{"encoder_arch": "vit", "model": "masked image model", "dataset": "retinal OCT scans (Kermany 2017)", "train_examples": 49215, "image_size": 64, "crop_scale_min": 0.7, "horizontal_flip": false, "color_jitter": 0.1, "method": "mae", "mask_ratio": 0.75, "loss": "mse", "encoder_norm": "layernorm", "encoder_norm_position": "pre", "encoder_activation": "gelu", "encoder_mlp_ratio": 6, "encoder_head_dim": 64, "encoder_fused_qkv": false, "encoder_bias": "all", "encoder_qk_norm": false, "encoder_parallel_block": false, "encoder_inner_norm": false, "encoder_moe": "soft", "encoder_drop_path": 0.05, "encoder_num_experts": 16, "encoder_moe_every": 2, "encoder_expert_mlp_ratio": 0.5, "encoder_slots_per_expert": 2, "encoder_shared_expert": false, "encoder_patch_size": [8, 8], "encoder_layers": 6, "encoder_width": 192, "encoder_positions": "rope", "decoder_width": 256, "norm_pix_loss": false, "decoder_layers": 3, "residual_init": "scaled_by_depth", "optimizer": "adamw", "learning_rate": 0.0011, "beta1": 0.9, "beta2": 0.999, "eps": 1e-10, "max_grad_norm": 5.0, "gradient_noise": 0.3, "max_steps": 7800, "batch_size": 192, "epochs": 30.4, "lr_schedule": "cosine", "final_lr_fraction": 0.01, "warmup_steps": 1560, "weight_decay": 0.5}
Rows from block 4 of the encoder, named by matrix and row number. Rows with one number belong to one neuron. Each number is 50 + 10 x the weight over its row's rms, rounded and kept within 0 to 99. All counts start at 0. After the name is the row's rms in percent of the matrix's.
# fc1: MLP up (encoder.blocks.4.mlp.fc1.weight, 1152x192), inputs 0-63
# fc2: MLP down (encoder.blocks.4.mlp.fc2.weight, 192x1152, transposed), outputs 0-63
fc1.627 098:38 42 46 57 32 54 48 48 56 49 71 67 65 56 57 54 48 52 53 46 48 32 38 53 49 46 68 75 53 55 40 57 40 45 50 53 55 45 63 71 39 55 41 48 55 56 49 42 39 40 36 55 50 47 45 26 55 57 52 53 44 59 45 51
fc2.627 109:56 48 61 50 43 27 41 41 63 45 76 28 32 54 62 47 53 26 57 68 42 50 59 53 45 44 52 31 52 31 53 52 45 57 52 69 50 47 49 50 50 55 55 30 56 41 62 71 55 59 33 52 43 44 40 60 49 45 36 39 40 58 61 44
fc1.628 098:29 61 38 60 50 46 37 51 53 51 57 64 53 47 57 50 44 47 53 58 56 55 51 50 42 57 30 52 47 45 80 36 81 59 70 51 48 53 41 63 47 43 46 36 51 47 60 47 55 45 36 73 64 44 57 43 50 57 48 46 54 50 53 47
fc2.628 103:54 40 52 55 57 50 43 47 66 49 49 37 51 52 46 67 50 41 47 43 62 47 63 56 51 28 50 63 44 60 62 59 56 39 51 41 54 53 54 36 56 56 66 42 58 38 53 42 57 41 65 50 50 77 51 59 55 48 57 55 44 43 39 73
fc1.629 099:50 41 52 57 40 40 60 31 57 48 34 51 52 52 38 39 56 24 50 52 50 48 55 52 40 61 39 26 44 64 62 56 49 37 45 57 50 49 47 78 58 38 42 56 45 46 50 41 40 50 53 56 50 29 51 44 56 39 39 55 47 51 65 66
fc2.629 109:60 56 44 64 52 29 51 56 60 48 53 42 41 49 55 42 45 55 47 48 45 57 49 58 48 40 48 60 60 26 49 51 56 48 52 47 45 53 56 48 42 50 54 52 39 36 42 40 53 56 67 59 56 46 64 41 53 52 57 66 51 39 54 40
fc1.630 096:33 43 35 57 26 60 40 60 39 60 54 37 38 47 45 43 44 51 51 70 63 56 55 48 35 52 24 52 38 67 48 41 59 41 60 51 39 56 48 73 48 55 51 48 62 67 55 32 47 40 52 69 58 52 55 54 45 45 43 51 52 58 46 35
fc2.630 106:37 27 65 41 40 56 62 57 41 46 28 49 42 50 68 43 49 36 67 63 54 53 59 60 51 48 47 57 48 39 38 39 51 42 36 52 57 57 50 46 49 42 52 66 64 41 55 56 60 35 59 57 45 60 45 59 45 38 44 63 51 52 36 47
fc1.631 097:39 56 73 52 50 63 50 46 56 43 36 36 58 41 56 47 59 32 48 59 50 55 35 60 46 58 47 48 59 61 66 60 33 64 52 53 58 39 46 40 50 39 56 71 40 55 36 62 39 65 38 53 53 63 47 53 39 52 53 55 48 45 41 55
fc2.631 079:45 55 43 51 47 48 59 50 42 42 46 35 69 41 55 45 48 61 66 69 48 50 59 30 61 47 41 61 54 61 69 59 50 51 42 40 51 49 55 54 52 29 55 52 34 37 63 47 44 54 54 47 51 65 48 44 47 54 46 37 73 45 35 16
fc1.632 097:63 45 53 39 69 65 37 57 64 73 68 71 55 39 44 60 39 45 58 51 69 56 62 48 67 46 40 68 51 58 32 74 42 45 28 48 57 52 46 28 37 56 55 43 46 57 45 33 38 58 52 50 52 56 63 53 51 51 51 58 64 41 58 38
fc2.632 107:58 53 47 59 51 53 50 52 33 40 50 51 54 54 39 65 61 62 54 44 44 59 57 30 56 43 45 51 52 66 35 33 29 59 46 57 41 49 49 53 56 48 30 40 59 57 53 64 44 47 43 44 38 53 36 46 43 59 61 34 61 47 45 51
fc1.633 106:49 39 40 66 59 40 39 53 44 61 49 37 52 40 45 43 50 62 52 44 54 45 35 55 50 45 39 43 59 54 50 57 50 42 44 50 46 41 46 56 56 64 42 54 63 40 53 40 41 31 43 60 30 63 37 34 51 50 58 45 44 56 52 45
fc2.633 113:52 28 63 34 41 63 50 48 29 56 54 61 44 64 54 37 57 47 53 40 61 28 33 55 58 28 53 50 63 50 49 55 44 35 60 37 48 48 45 45 63 56 42 53 43 39 46 62 54 29 58 44 65 54 43 49 57 50 61 55 37 28 33 57
fc1.634 096:64 42 43 66 62 36 64 53 45 44 38 57 57 36 48 37 37 58 57 37 43 58 37 43 40 53 41 40 60 53 52 58 56 48 58 53 55 54 45 54 36 56 37 42 50 62 46 42 62 57 44 50 31 55 29 62 57 40 54 54 65 44 44 38
fc2.634 096:38 63 56 33 31 61 52 69 40 42 52 74 53 58 49 38 34 53 56 40 50 42 44 54 68 56 47 44 61 49 45 44 46 55 69 71 40 51 47 36 40 71 36 35 49 54 48 51 27 28 57 44 58 49 58 57 46 46 52 52 47 46 56 53
fc1.635 105:32 40 47 56 43 50 47 50 57 64 42 55 34 42 40 68 37 62 50 54 40 49 53 49 39 50 59 50 73 53 51 61 25 49 49 44 58 49 70 61 58 45 49 50 32 44 55 54 45 46 49 64 53 50 38 48 44 39 51 53 49 54 37 53
fc2.635 113:45 48 39 31 48 71 43 71 54 43 67 58 58 53 47 50 29 42 35 42 35 56 48 66 48 59 51 35 37 61 53 54 41 55 54 52 48 47 44 35 56 26 73 38 59 54 54 60 32 50 62 45 50 34 59 55 54 68 39 62 53 51 58 39
fc1.636 100:62 41 67 45 48 51 48 70 49 44 35 67 56 41 47 42 53 42 44 45 48 51 50 57 32 48 46 57 45 36 39 59 52 62 38 45 59 48 61 53 49 53 58 56 48 56 53 47 56 61 36 60 51 44 53 42 32 49 59 48 48 54 37 54
fc2.636 095:65 39 44 35 62 50 52 39 46 53 28 48 31 55 37 70 42 70 66 51 50 47 47 32 40 54 67 46 47 51 51 60 49 38 52 06 52 46 51 55 64 30 56 46 41 75 59 51 59 47 57 49 52 46 52 51 46 52 45 53 40 46 49 53
fc1.637 092:65 58 56 52 52 39 53 23 59 56 57 41 40 45 35 39 46 57 63 51 49 42 67 51 45 63 40 50 32 63 46 46 38 58 37 42 62 54 44 45 41 38 57 54 31 46 71 48 71 30 55 42 41 53 70 45 56 55 46 47 67 53 64 59
fc2.637 089:56 35 68 38 62 55 45 42 41 48 51 62 50 63 72 53 41 54 63 42 54 45 54 48 58 39 37 64 67 41 60 39 44 38 57 41 45 51 61 50 44 52 56 55 58 32 49 48 53 36 60 38 48 46 47 63 45 49 51 46 35 44 48 57
fc1.638 097:40 45 48 40 33 60 67 33 60 58 59 45 37 46 34 46 63 51 45 51 53 51 52 39 60 19 48 49 42 59 36 43 46 46 67 35 50 52 48 54 63 71 54 44 42 65 63 48 77 50 48 57 50 62 57 41 44 53 39 52 37 50 51 36
fc2.638 112:53 49 50 53 50 41 44 50 71 46 44 46 53 42 58 50 53 50 57 56 75 55 49 40 63 64 52 62 59 44 36 54 43 42 43 42 59 48 50 45 54 55 32 63 57 53 62 44 66 67 60 45 56 58 57 57 47 40 55 49 60 42 47 49
fc1.639 094:48 57 32 38 57 59 66 61 41 46 53 35 62 27 51 54 64 41 46 68 59 49 50 48 40 41 55 35 40 44 41 61 52 43 48 55 49 48 63 60 54 33 46 58 57 36 43 32 43 49 40 55 36 48 57 44 73 59 46 46 41 52 50 41
fc2.639 093:40 34 76 49 49 37 29 55 43 49 64 56 50 49 63 53 63 54 41 54 43 44 37 49 45 51 72 56 55 34 59 35 50 62 48 45 44 55 52 33 31 33 48 32 52 40 55 47 44 32 47 53 51 44 45 42 49 64 58 44 62 50 55 50
fc1.640 120:47 60 43 56 33 60 34 37 59 54 60 47 32 55 41 41 35 54 50 59 46 52 43 51 45 42 49 45 52 51 40 46 66 56 38 59 41 52 57 49 45 44 48 53 42 56 71 57 53 68 63 58 56 47 72 46 63 41 62 49 52 65 59 54
fc2.640 111:44 49 40 46 35 80 43 58 50 34 47 60 43 84 63 42 39 64 68 48 50 45 36 50 43 51 43 47 33 37 51 52 59 36 44 52 55 54 48 56 59 47 54 45 49 56 56 31 42 49 37 47 48 21 42 49 58 61 66 44 61 57 61 52
fc1.641 102:48 36 60 42 58 49 51 49 60 51 53 41 48 56 43 48 41 55 36 37 66 50 57 56 52 66 53 48 48 48 59 46 51 44 33 58 34 55 57 47 50 61 35 66 75 50 62 52 60 47 69 51 48 73 53 37 56 54 58 49 43 41 50 47
fc2.641 106:49 78 38 44 35 36 71 44 61 59 63 44 45 48 58 26 60 51 36 51 44 58 50 53 56 42 48 49 51 50 55 46 48 31 40 53 39 48 46 44 46 56 37 54 52 46 46 49 48 41 55 47 52 59 53 41 49 66 65 60 34 36 70 41
fc1.642 094:54 34 47 38 70 55 48 42 44 66 47 47 46 45 53 51 54 35 54 48 44 53 46 63 42 34 49 50 63 20 22 45 60 63 49 61 49 42 76 47 41 49 50 59 63 57 54 56 59 62 44 48 53 70 61 53 50 45 31 48 54 46 53 54
fc2.642 100:61 46 58 41 35 46 52 46 48 58 52 54 42 53 48 47 36 57 56 60 72 48 46 49 44 28 47 63 52 66 48 67 45 67 43 55 39 41 36 48 49 51 39 46 63 31 43 48 48 59 52 48 53 40 25 55 62 43 52 69 36 51 50 48
fc1.643 084:41 59 45 66 52 63 42 36 59 54 45 56 46 48 49 46 44 65 48 43 60 45 54 47 53 47 45 51 77 61 54 63 40 56 57 49 58 52 31 52 48 63 38 56 60 27 38 50 49 47 47 58 51 60 46 28 63 45 69 41 39 53 63 61
fc2.643 067:63 50 49 54 65 27 53 48 49 60 56 66 37 50 66 57 56 53 37 74 47 60 42 48 50 57 52 47 54 43 58 33 46 56 51 51 48 57 60 56 50 61 31 44 45 42 50 62 44 53 55 63 53 48 44 58 64 64 62 56 49 41 62 55
fc1.644 107:47 48 53 43 32 44 24 52 52 45 52 43 43 55 42 56 60 38 41 33 59 57 41 46 45 54 39 40 38 47 51 46 51 58 29 46 61 47 40 41 66 57 54 36 49 42 59 59 40 60 36 48 41 23 68 37 61 46 36 43 65 47 43 61
fc2.644 077:58 54 57 50 61 45 64 49 56 59 27 47 41 52 36 55 49 63 59 56 69 43 45 12 34 50 64 65 34 70 61 43 40 46 47 63 51 50 37 56 49 58 41 56 60 50 45 44 48 31 51 52 47 48 52 51 69 52 53 54 37 47 41 53
fc1.645 092:54 41 64 60 48 68 47 59 45 64 37 43 39 45 48 53 51 37 38 78 59 54 38 35 47 45 39 34 61 47 52 58 37 51 48 48 59 60 66 53 46 53 44 66 45 37 31 43 47 58 60 52 58 43 43 32 60 50 50 50 54 51 35 58
fc2.645 065:46 64 58 48 44 42 42 54 50 57 58 54 52 49 73 48 41 49 51 50 39 59 36 28 80 27 60 47 47 60 80 30 34 54 46 55 43 50 35 42 58 61 52 58 64 44 56 50 39 60 46 57 55 41 44 38 52 35 39 67 39 45 59 45
fc1.646 108:44 42 65 40 58 53 50 46 59 68 51 51 47 50 43 71 49 53 46 57 75 36 59 56 66 52 40 62 70 57 50 44 38 54 69 50 33 41 41 45 41 62 40 60 51 61 54 42 47 51 51 53 54 67 55 54 55 48 65 53 58 64 58 63
fc2.646 111:75 36 54 35 52 59 47 47 26 57 60 25 48 61 55 40 37 56 45 38 57 40 54 33 46 45 67 33 52 54 45 55 57 62 39 43 36 52 52 75 65 39 45 44 42 54 54 48 60 52 66 58 58 35 54 51 46 47 51 49 52 52 62 57
fc1.647 103:59 45 67 42 40 41 53 39 48 64 54 58 53 47 54 56 35 30 61 41 56 62 52 48 60 41 59 62 36 41 47 48 42 56 63 55 52 46 62 47 61 55 41 53 65 50 38 56 45 57 75 54 52 60 51 65 30 42 52 38 64 47 62 43
fc2.647 127:34 48 52 46 43 42 46 46 46 52 47 60 61 66 48 53 31 46 62 54 32 55 64 53 60 46 53 47 40 70 34 44 55 37 50 55 57 50 35 50 66 45 56 24 62 33 46 52 71 32 50 49 53 45 34 61 49 52 58 51 60 50 50 34
fc1.648 095:54 59 46 33 51 62 34 39 66 56 34 47 59 45 58 57 46 42 45 37 53 48 41 63 46 80 54 47 58 78 55 47 53 45 49 42 35 56 48 65 50 42 57 42 46 56 60 47 54 43 43 50 60 63 50 35 53 47 28 58 69 55 48 44
fc2.648 108:52 39 38 33 44 61 44 65 50 38 49 51 46 65 58 46 45 43 59 46 50 43 30 58 47 63 67 46 48 39 48 41 28 34 57 52 40 53 43 48 61 64 44 54 42 71 52 57 71 61 72 53 43 59 46 32 69 51 58 44 60 46 60 42
fc1.649 094:48 63 53 40 64 61 65 43 61 64 52 38 46 57 50 54 44 59 62 53 50 61 63 43 49 54 37 16 46 52 29 67 61 53 49 52 41 51 46 52 52 54 35 30 41 68 40 42 50 52 56 59 47 55 46 46 55 51 43 33 59 52 34 46
fc2.649 130:46 52 58 63 38 50 54 56 47 32 63 51 45 63 48 49 50 65 55 39 50 58 30 63 48 56 52 68 48 54 47 52 60 51 52 47 45 56 58 43 53 50 62 55 61 52 52 44 49 38 51 58 54 52 49 52 38 50 54 54 52 48 44 54
fc1.650 094:39 53 36 31 61 41 44 63 31 51 47 38 40 39 59 52 79 49 62 50 57 33 34 43 55 63 48 55 65 49 55 46 70 44 46 45 58 53 58 33 74 57 41 59 34 65 68 48 59 55 56 49 49 34 38 32 42 39 42 51 57 60 52 38
fc2.650 104:57 63 70 49 39 46 49 57 32 45 56 38 53 51 63 44 42 51 54 50 67 60 62 45 67 58 54 52 33 32 36 67 56 66 54 40 60 56 44 50 62 52 39 35 44 69 46 52 48 56 62 55 57 47 34 51 27 57 58 59 68 51 53 56
fc1.651 099:62 52 47 61 53 45 56 34 50 70 47 34 55 61 40 60 24 44 55 53 46 34 52 57 43 53 44 52 45 34 52 58 24 44 49 43 40 51 54 60 40 60 64 46 62 41 58 59 56 46 33 47 43 46 40 60 77 43 37 39 63 59 56 43
fc2.651 101:56 41 55 55 55 45 46 56 52 45 58 64 56 43 38 48 57 39 55 48 43 45 65 45 52 56 41 66 52 25 36 34 51 62 55 50 37 55 43 67 48 24 56 54 50 27 41 35 72 57 41 53 54 61 68 40 49 57 57 43 27 44 38 36
fc1.652 091:54 33 49 53 51 35 52 54 70 48 58 37 40 49 55 39 33 50 66 58 50 58 49 64 43 45 49 33 50 72 46 47 57 46 58 46 44 52 64 59 44 48 52 37 36 45 68 45 51 52 46 59 57 48 43 44 57 47 58 37 29 44 57 49
fc2.652 035:40 51 51 34 62 39 45 49 53 28 43 37 56 61 52 61 58 51 42 55 45 58 47 43 59 47 45 60 29 47 55 39 36 64 47 47 58 56 49 50 34 67 34 39 46 36 60 51 54 49 56 46 59 52 17 55 68 61 52 52 47 63 52 47
fc1.653 110:55 33 48 43 50 39 64 51 45 52 50 60 34 42 28 42 54 41 50 65 60 70 36 51 48 56 65 55 52 52 37 47 58 47 69 35 33 37 62 46 33 46 44 41 59 39 49 46 55 50 42 58 68 54 61 35 38 50 33 59 48 51 48 34
fc2.653 053:53 41 43 42 43 85 51 46 51 41 48 51 51 62 46 39 59 55 43 41 49 34 66 55 42 50 59 49 63 52 46 65 37 45 46 57 54 42 67 57 64 69 39 48 55 39 56 49 55 44 55 48 47 67 67 69 47 56 45 55 56 35 50 43
fc1.654 103:42 64 60 58 48 47 56 51 51 40 29 37 82 57 35 56 32 49 41 49 38 55 67 49 44 61 65 44 64 43 54 46 57 39 57 55 53 44 49 64 64 54 47 52 66 54 59 35 51 41 37 52 41 48 39 53 45 40 51 28 34 61 66 43
fc2.654 089:50 56 54 57 48 68 45 45 36 46 76 40 39 50 26 56 54 49 46 42 43 44 57 31 53 46 56 63 64 61 45 54 47 54 70 43 43 57 48 43 48 50 60 45 39 37 59 58 64 46 70 55 29 50 66 64 54 48 39 48 48 48 44 57
fc1.655 104:52 43 50 38 40 65 53 33 58 54 49 44 46 41 50 64 65 40 46 44 44 44 55 49 60 75 54 39 57 48 39 40 36 56 34 52 50 45 54 62 32 45 47 51 68 46 42 65 42 59 46 56 49 40 49 35 54 40 55 33 54 52 54 79
fc2.655 107:41 45 27 41 30 35 67 48 43 40 62 61 46 53 47 38 44 49 29 42 41 49 51 24 47 53 44 65 38 52 41 64 39 57 53 55 44 45 53 52 70 47 40 60 35 42 58 58 41 61 57 59 47 48 43 50 43 38 41 59 63 41 33 54
fc1.656 098:54 49 35 40 64 34 40 26 60 46 44 45 51 50 53 59 62 55 50 56 44 63 52 63 49 41 50 57 36 68 48 63 68 65 52 40 27 45 50 38 43 53 55 50 53 47 34 56 57 58 49 31 44 47 41 53 46 57 41 36 35 57 55 43
fc2.656 094:59 48 52 43 38 51 57 64 41 48 49 46 45 61 61 56 42 43 36 50 59 56 50 40 55 49 59 31 31 34 41 44 40 49 66 52 59 58 45 48 47 21 49 42 54 50 52 66 57 57 29 50 70 53 32 42 47 54 48 52 38 48 46 40
fc1.657 102:53 43 45 42 57 49 44 40 38 45 36 36 62 42 34 43 39 49 41 55 56 43 69 68 45 49 64 63 56 62 50 46 60 20 41 61 47 51 50 41 47 51 48 53 53 50 48 52 40 40 33 43 39 47 52 36 73 37 57 47 48 58 45 49
fc2.657 093:54 52 46 67 66 58 48 38 68 57 62 70 41 69 47 59 44 38 68 58 37 54 70 46 50 51 43 43 50 29 56 48 41 30 52 47 39 52 47 51 46 52 56 52 52 49 50 58 44 59 60 53 60 39 55 34 47 49 59 50 62 43 57 47
fc1.658 098:60 48 59 57 50 51 44 48 46 59 53 39 40 50 42 31 56 45 51 60 53 61 62 74 57 38 42 48 52 45 47 42 49 59 76 51 52 48 52 41 64 56 61 54 52 61 60 51 58 61 59 53 58 61 59 54 58 52 47 54 54 41 48 44
fc2.658 099:44 44 50 28 59 49 45 53 51 57 38 54 56 46 56 49 50 52 48 32 48 58 61 60 65 47 34 43 39 66 39 41 42 71 48 31 44 51 33 67 59 45 51 53 64 54 62 42 31 60 19 59 36 43 55 71 48 60 58 37 62 49 58 57
fc1.659 094:56 55 48 44 26 53 51 47 48 61 67 20 52 46 56 50 44 54 49 57 47 53 42 49 71 51 41 48 52 52 68 44 63 45 45 41 46 50 33 60 35 48 39 51 56 58 55 56 59 63 54 51 50 43 49 50 57 45 53 54 47 59 49 45
fc2.659 108:51 35 59 64 57 50 43 55 36 40 39 39 52 57 46 49 48 42 44 52 37 39 41 44 54 51 63 52 46 50 46 35 36 44 53 54 41 50 49 53 65 47 53 58 54 57 34 48 62 44 31 44 58 58 75 56 68 48 57 60 38 54 73 55
fc1.660 096:45 68 54 52 21 57 54 45 58 58 42 48 53 49 52 27 50 37 59 62 50 30 49 50 50 54 56 60 43 41 38 49 58 61 50 69 54 35 52 35 54 41 47 40 50 46 46 34 39 57 51 48 44 59 54 41 69 48 51 50 65 44 49 43
fc2.660 079:46 68 53 54 66 66 46 40 59 45 53 68 37 50 37 58 53 68 42 62 55 46 66 48 51 37 51 33 56 51 53 66 39 33 49 38 40 49 52 50 50 59 63 56 54 47 62 56 47 44 61 57 47 49 55 52 49 48 30 48 46 38 55 28
fc1.661 096:45 40 53 49 57 26 69 55 62 50 35 37 36 59 47 46 82 58 53 37 60 36 54 49 53 48 59 52 34 36 67 62 44 45 34 44 49 46 44 41 50 44 62 56 49 49 42 57 48 52 40 49 54 46 34 56 40 50 39 43 45 59 64 59
fc2.661 115:47 55 49 50 58 62 32 58 52 47 52 49 66 53 46 49 47 58 37 53 50 49 42 38 53 63 56 50 47 24 55 40 47 59 47 36 67 58 55 49 59 44 44 67 45 57 31 47 60 52 59 60 39 38 52 43 43 58 43 37 54 58 49 45
fc1.662 103:47 62 50 56 46 77 49 41 32 44 50 44 76 47 45 46 45 52 48 45 35 43 47 60 56 43 60 61 57 63 42 33 49 59 52 48 51 53 66 53 63 69 53 47 70 61 47 44 42 50 45 57 45 50 57 47 42 45 53 47 41 56 56 49
fc2.662 100:41 44 38 51 58 33 20 51 52 33 36 36 62 57 47 46 34 48 51 63 39 57 44 61 42 55 62 41 34 42 60 66 53 64 64 49 44 55 33 44 52 38 37 53 32 60 53 45 37 58 45 41 57 40 47 52 45 31 55 51 65 46 43 60
fc1.663 098:39 51 43 43 43 53 26 51 51 62 39 43 55 41 35 59 54 54 35 39 57 51 47 55 39 56 54 54 41 43 61 41 49 52 66 57 49 58 37 51 60 43 44 55 33 43 47 37 61 39 53 52 62 65 41 58 68 55 63 54 75 62 44 67
fc2.663 110:54 54 55 43 57 45 79 69 17 56 36 49 41 47 53 37 43 44 51 63 36 54 46 35 56 36 60 50 54 48 41 39 57 38 46 67 36 52 55 37 61 58 45 49 73 47 61 41 65 57 43 44 43 40 51 50 58 40 52 52 38 58 45 49
fc1.664 093:56 34 42 49 43 52 49 63 49 53 42 51 69 60 44 61 61 50 57 59 29 40 68 49 39 45 45 32 43 55 56 42 51 44 47 57 58 53 60 53 53 42 43 54 40 56 39 55 43 47 38 45 63 63 48 73 36 51 45 66 49 54 42 58
fc2.664 120:68 54 46 42 44 54 41 72 35 55 62 41 61 50 46 55 49 54 56 59 48 40 49 54 27 59 57 39 61 61 49 58 59 45 40 42 41 50 49 49 61 45 53 44 58 47 45 69 43 21 35 58 54 42 53 40 54 53 38 47 44 44 48 68
fc1.665 096:42 33 45 48 45 43 46 50 57 42 37 44 36 48 54 45 61 56 45 61 79 58 34 67 53 51 71 52 45 59 46 34 59 38 50 39 29 52 48 47 49 75 56 56 58 45 52 46 37 61 64 36 54 42 37 61 41 41 53 46 48 57 55 66
fc2.665 116:45 66 49 45 58 70 57 73 42 48 51 44 59 46 63 48 53 51 52 62 38 59 39 63 57 43 50 38 47 43 59 42 33 57 45 52 34 52 47 47 52 58 44 42 54 58 42 48 47 58 35 56 36 58 47 35 54 72 46 48 56 48 36 47
fc1.666 135:48 52 50 57 39 58 58 51 54 42 48 54 45 58 60 48 43 62 42 60 34 47 49 45 45 40 49 51 40 66 38 59 66 53 51 57 42 50 51 52 28 49 46 56 48 58 66 46 53 45 56 45 54 45 63 47 60 44 72 24 58 62 30 67
fc2.666 125:52 39 34 52 53 88 73 48 45 42 41 46 47 57 56 60 43 55 47 37 55 40 44 38 60 59 54 56 56 34 55 52 46 52 63 40 66 55 52 61 45 58 48 42 53 39 49 49 56 48 49 63 54 41 37 64 54 71 52 58 43 54 55 64
fc1.667 092:47 42 26 61 59 47 66 39 61 50 39 71 32 67 32 38 49 39 62 64 63 54 65 38 55 56 35 37 48 31 67 36 49 61 53 46 52 46 51 51 54 44 53 64 55 60 56 61 49 55 50 61 48 46 38 42 59 53 37 50 36 49 62 57
fc2.667 110:47 58 36 58 45 37 61 55 34 47 42 48 61 50 66 46 35 50 48 54 45 53 49 36 47 37 39 48 69 51 47 66 39 58 57 43 32 52 59 50 29 51 51 55 35 42 52 55 46 40 56 43 52 42 50 54 56 40 45 49 62 59 60 36
fc1.668 098:51 53 51 65 43 25 31 60 54 43 67 48 44 54 62 55 70 63 56 52 53 57 79 54 53 60 39 53 18 60 58 67 48 47 42 40 43 49 53 55 58 43 40 55 51 47 48 59 54 35 58 56 57 65 43 48 49 49 55 52 65 51 68 55
fc2.668 109:53 44 52 39 54 49 55 39 41 51 42 47 53 63 56 50 46 35 35 36 53 45 64 50 77 54 35 61 60 39 51 68 54 40 52 31 51 59 45 47 26 45 61 58 54 31 54 68 56 45 54 34 61 46 49 53 46 52 43 71 45 42 52 53
fc1.669 100:60 47 51 34 74 37 42 59 60 61 53 50 57 68 40 42 61 62 50 62 42 45 55 38 54 52 42 42 54 57 43 61 53 53 35 35 54 45 53 46 52 33 55 39 51 34 43 38 64 50 72 56 58 49 39 61 48 45 32 50 43 47 32 67
fc2.669 100:44 63 40 41 39 72 61 45 59 53 53 50 36 50 71 48 44 45 33 43 61 52 57 54 48 41 52 55 48 59 37 70 62 30 52 35 49 43 51 44 49 48 48 53 52 50 49 55 53 56 51 40 54 37 39 65 54 58 51 51 62 47 62 69
fc1.670 085:45 36 38 43 65 39 53 60 51 37 38 52 37 54 38 40 46 53 47 22 46 45 37 69 46 58 61 47 55 54 61 43 54 44 37 59 50 35 63 52 38 40 52 60 44 45 50 57 42 44 47 60 58 32 33 36 62 41 50 52 48 62 55 53
fc2.670 091:50 45 45 41 39 49 51 57 65 27 35 62 54 49 48 51 54 53 65 48 62 60 28 41 43 85 60 45 36 56 47 59 42 65 47 64 45 49 63 50 48 44 52 44 42 34 35 29 54 42 43 44 45 42 26 40 47 31 55 61 64 50 47 51
fc1.671 093:51 47 48 67 50 54 41 64 50 60 49 36 65 51 47 49 55 39 43 58 40 56 63 39 48 36 47 31 47 68 45 51 50 58 43 52 43 49 59 37 65 33 45 56 48 41 63 65 44 54 34 69 51 45 43 52 66 38 48 47 50 57 52 37
fc2.671 104:58 43 60 45 52 36 45 72 42 45 43 39 43 36 49 45 49 54 67 54 60 63 50 55 53 60 44 51 61 37 55 78 44 67 47 63 39 46 47 58 28 62 46 53 47 45 64 71 59 54 56 73 53 49 58 48 47 51 55 57 42 48 72 49
fc1.672 101:55 55 64 51 50 38 32 44 32 36 42 48 51 58 42 63 47 53 53 54 54 54 68 57 65 63 51 34 63 38 42 58 26 43 56 51 50 48 60 50 52 45 55 41 44 65 67 40 52 46 52 55 51 50 59 58 38 53 58 58 53 55 52 64
fc2.672 070:42 57 22 66 37 62 45 44 49 53 44 61 46 42 48 50 28 55 62 51 58 41 32 49 33 55 50 62 55 50 42 46 51 48 64 50 44 52 56 40 51 51 53 31 56 33 60 53 47 55 45 48 52 38 36 49 33 51 53 64 56 44 49 55
fc1.673 112:51 57 37 42 64 45 72 47 43 52 49 41 44 38 47 55 54 44 65 50 44 58 48 47 35 33 58 53 54 46 48 36 47 50 47 48 49 62 53 31 42 35 51 54 40 72 51 44 44 43 66 42 38 65 59 65 57 66 49 38 46 54 57 40
fc2.673 092:56 58 46 58 52 46 66 52 53 76 70 43 67 33 49 23 43 40 76 57 54 65 47 69 54 63 51 48 62 34 50 54 44 61 56 58 51 54 56 36 51 44 37 45 49 63 44 44 58 58 56 54 52 39 48 43 54 25 31 47 67 51 54 45
fc1.674 114:45 43 40 40 33 39 46 46 63 30 46 33 41 40 43 49 58 43 68 48 49 61 66 37 45 54 69 33 43 68 49 42 42 51 40 55 36 60 51 52 50 56 47 53 35 51 54 44 62 61 42 48 46 42 64 64 52 53 36 36 64 73 64 31
fc2.674 117:54 52 48 50 72 53 46 57 41 44 55 55 38 50 55 42 45 60 56 63 52 67 46 57 43 46 40 67 49 42 52 73 58 43 47 45 33 48 47 44 56 48 53 45 40 64 52 49 41 70 60 40 56 41 58 46 52 45 36 53 59 46 30 58
fc1.675 089:46 52 56 54 66 44 41 39 32 44 48 70 53 52 48 42 40 49 56 66 39 34 47 43 49 53 50 61 64 77 60 53 40 69 46 37 55 54 57 56 49 73 40 55 45 45 42 33 55 40 46 53 52 55 52 27 55 44 74 49 71 51 46 49
fc2.675 113:53 51 47 40 55 52 40 39 62 45 43 51 68 54 57 37 57 60 51 51 49 47 44 50 68 61 62 51 33 33 31 48 36 45 35 57 39 55 43 37 49 56 54 67 31 45 49 56 56 63 46 52 50 48 45 46 45 52 42 49 49 44 67 55
fc1.676 087:51 51 56 51 54 43 52 42 44 63 47 46 57 66 43 44 43 36 48 57 33 39 52 73 58 47 64 47 60 39 69 52 68 43 75 67 60 52 42 46 45 53 40 62 25 60 53 55 37 54 51 44 53 59 35 68 55 43 62 48 67 40 61 54
fc2.676 109:45 69 30 45 38 60 61 55 49 53 56 44 67 28 57 56 58 54 35 34 69 46 61 56 53 20 55 69 38 44 53 48 28 63 61 79 51 41 56 37 46 41 57 57 46 54 50 53 50 39 50 48 49 37 61 58 43 41 47 51 41 50 57 58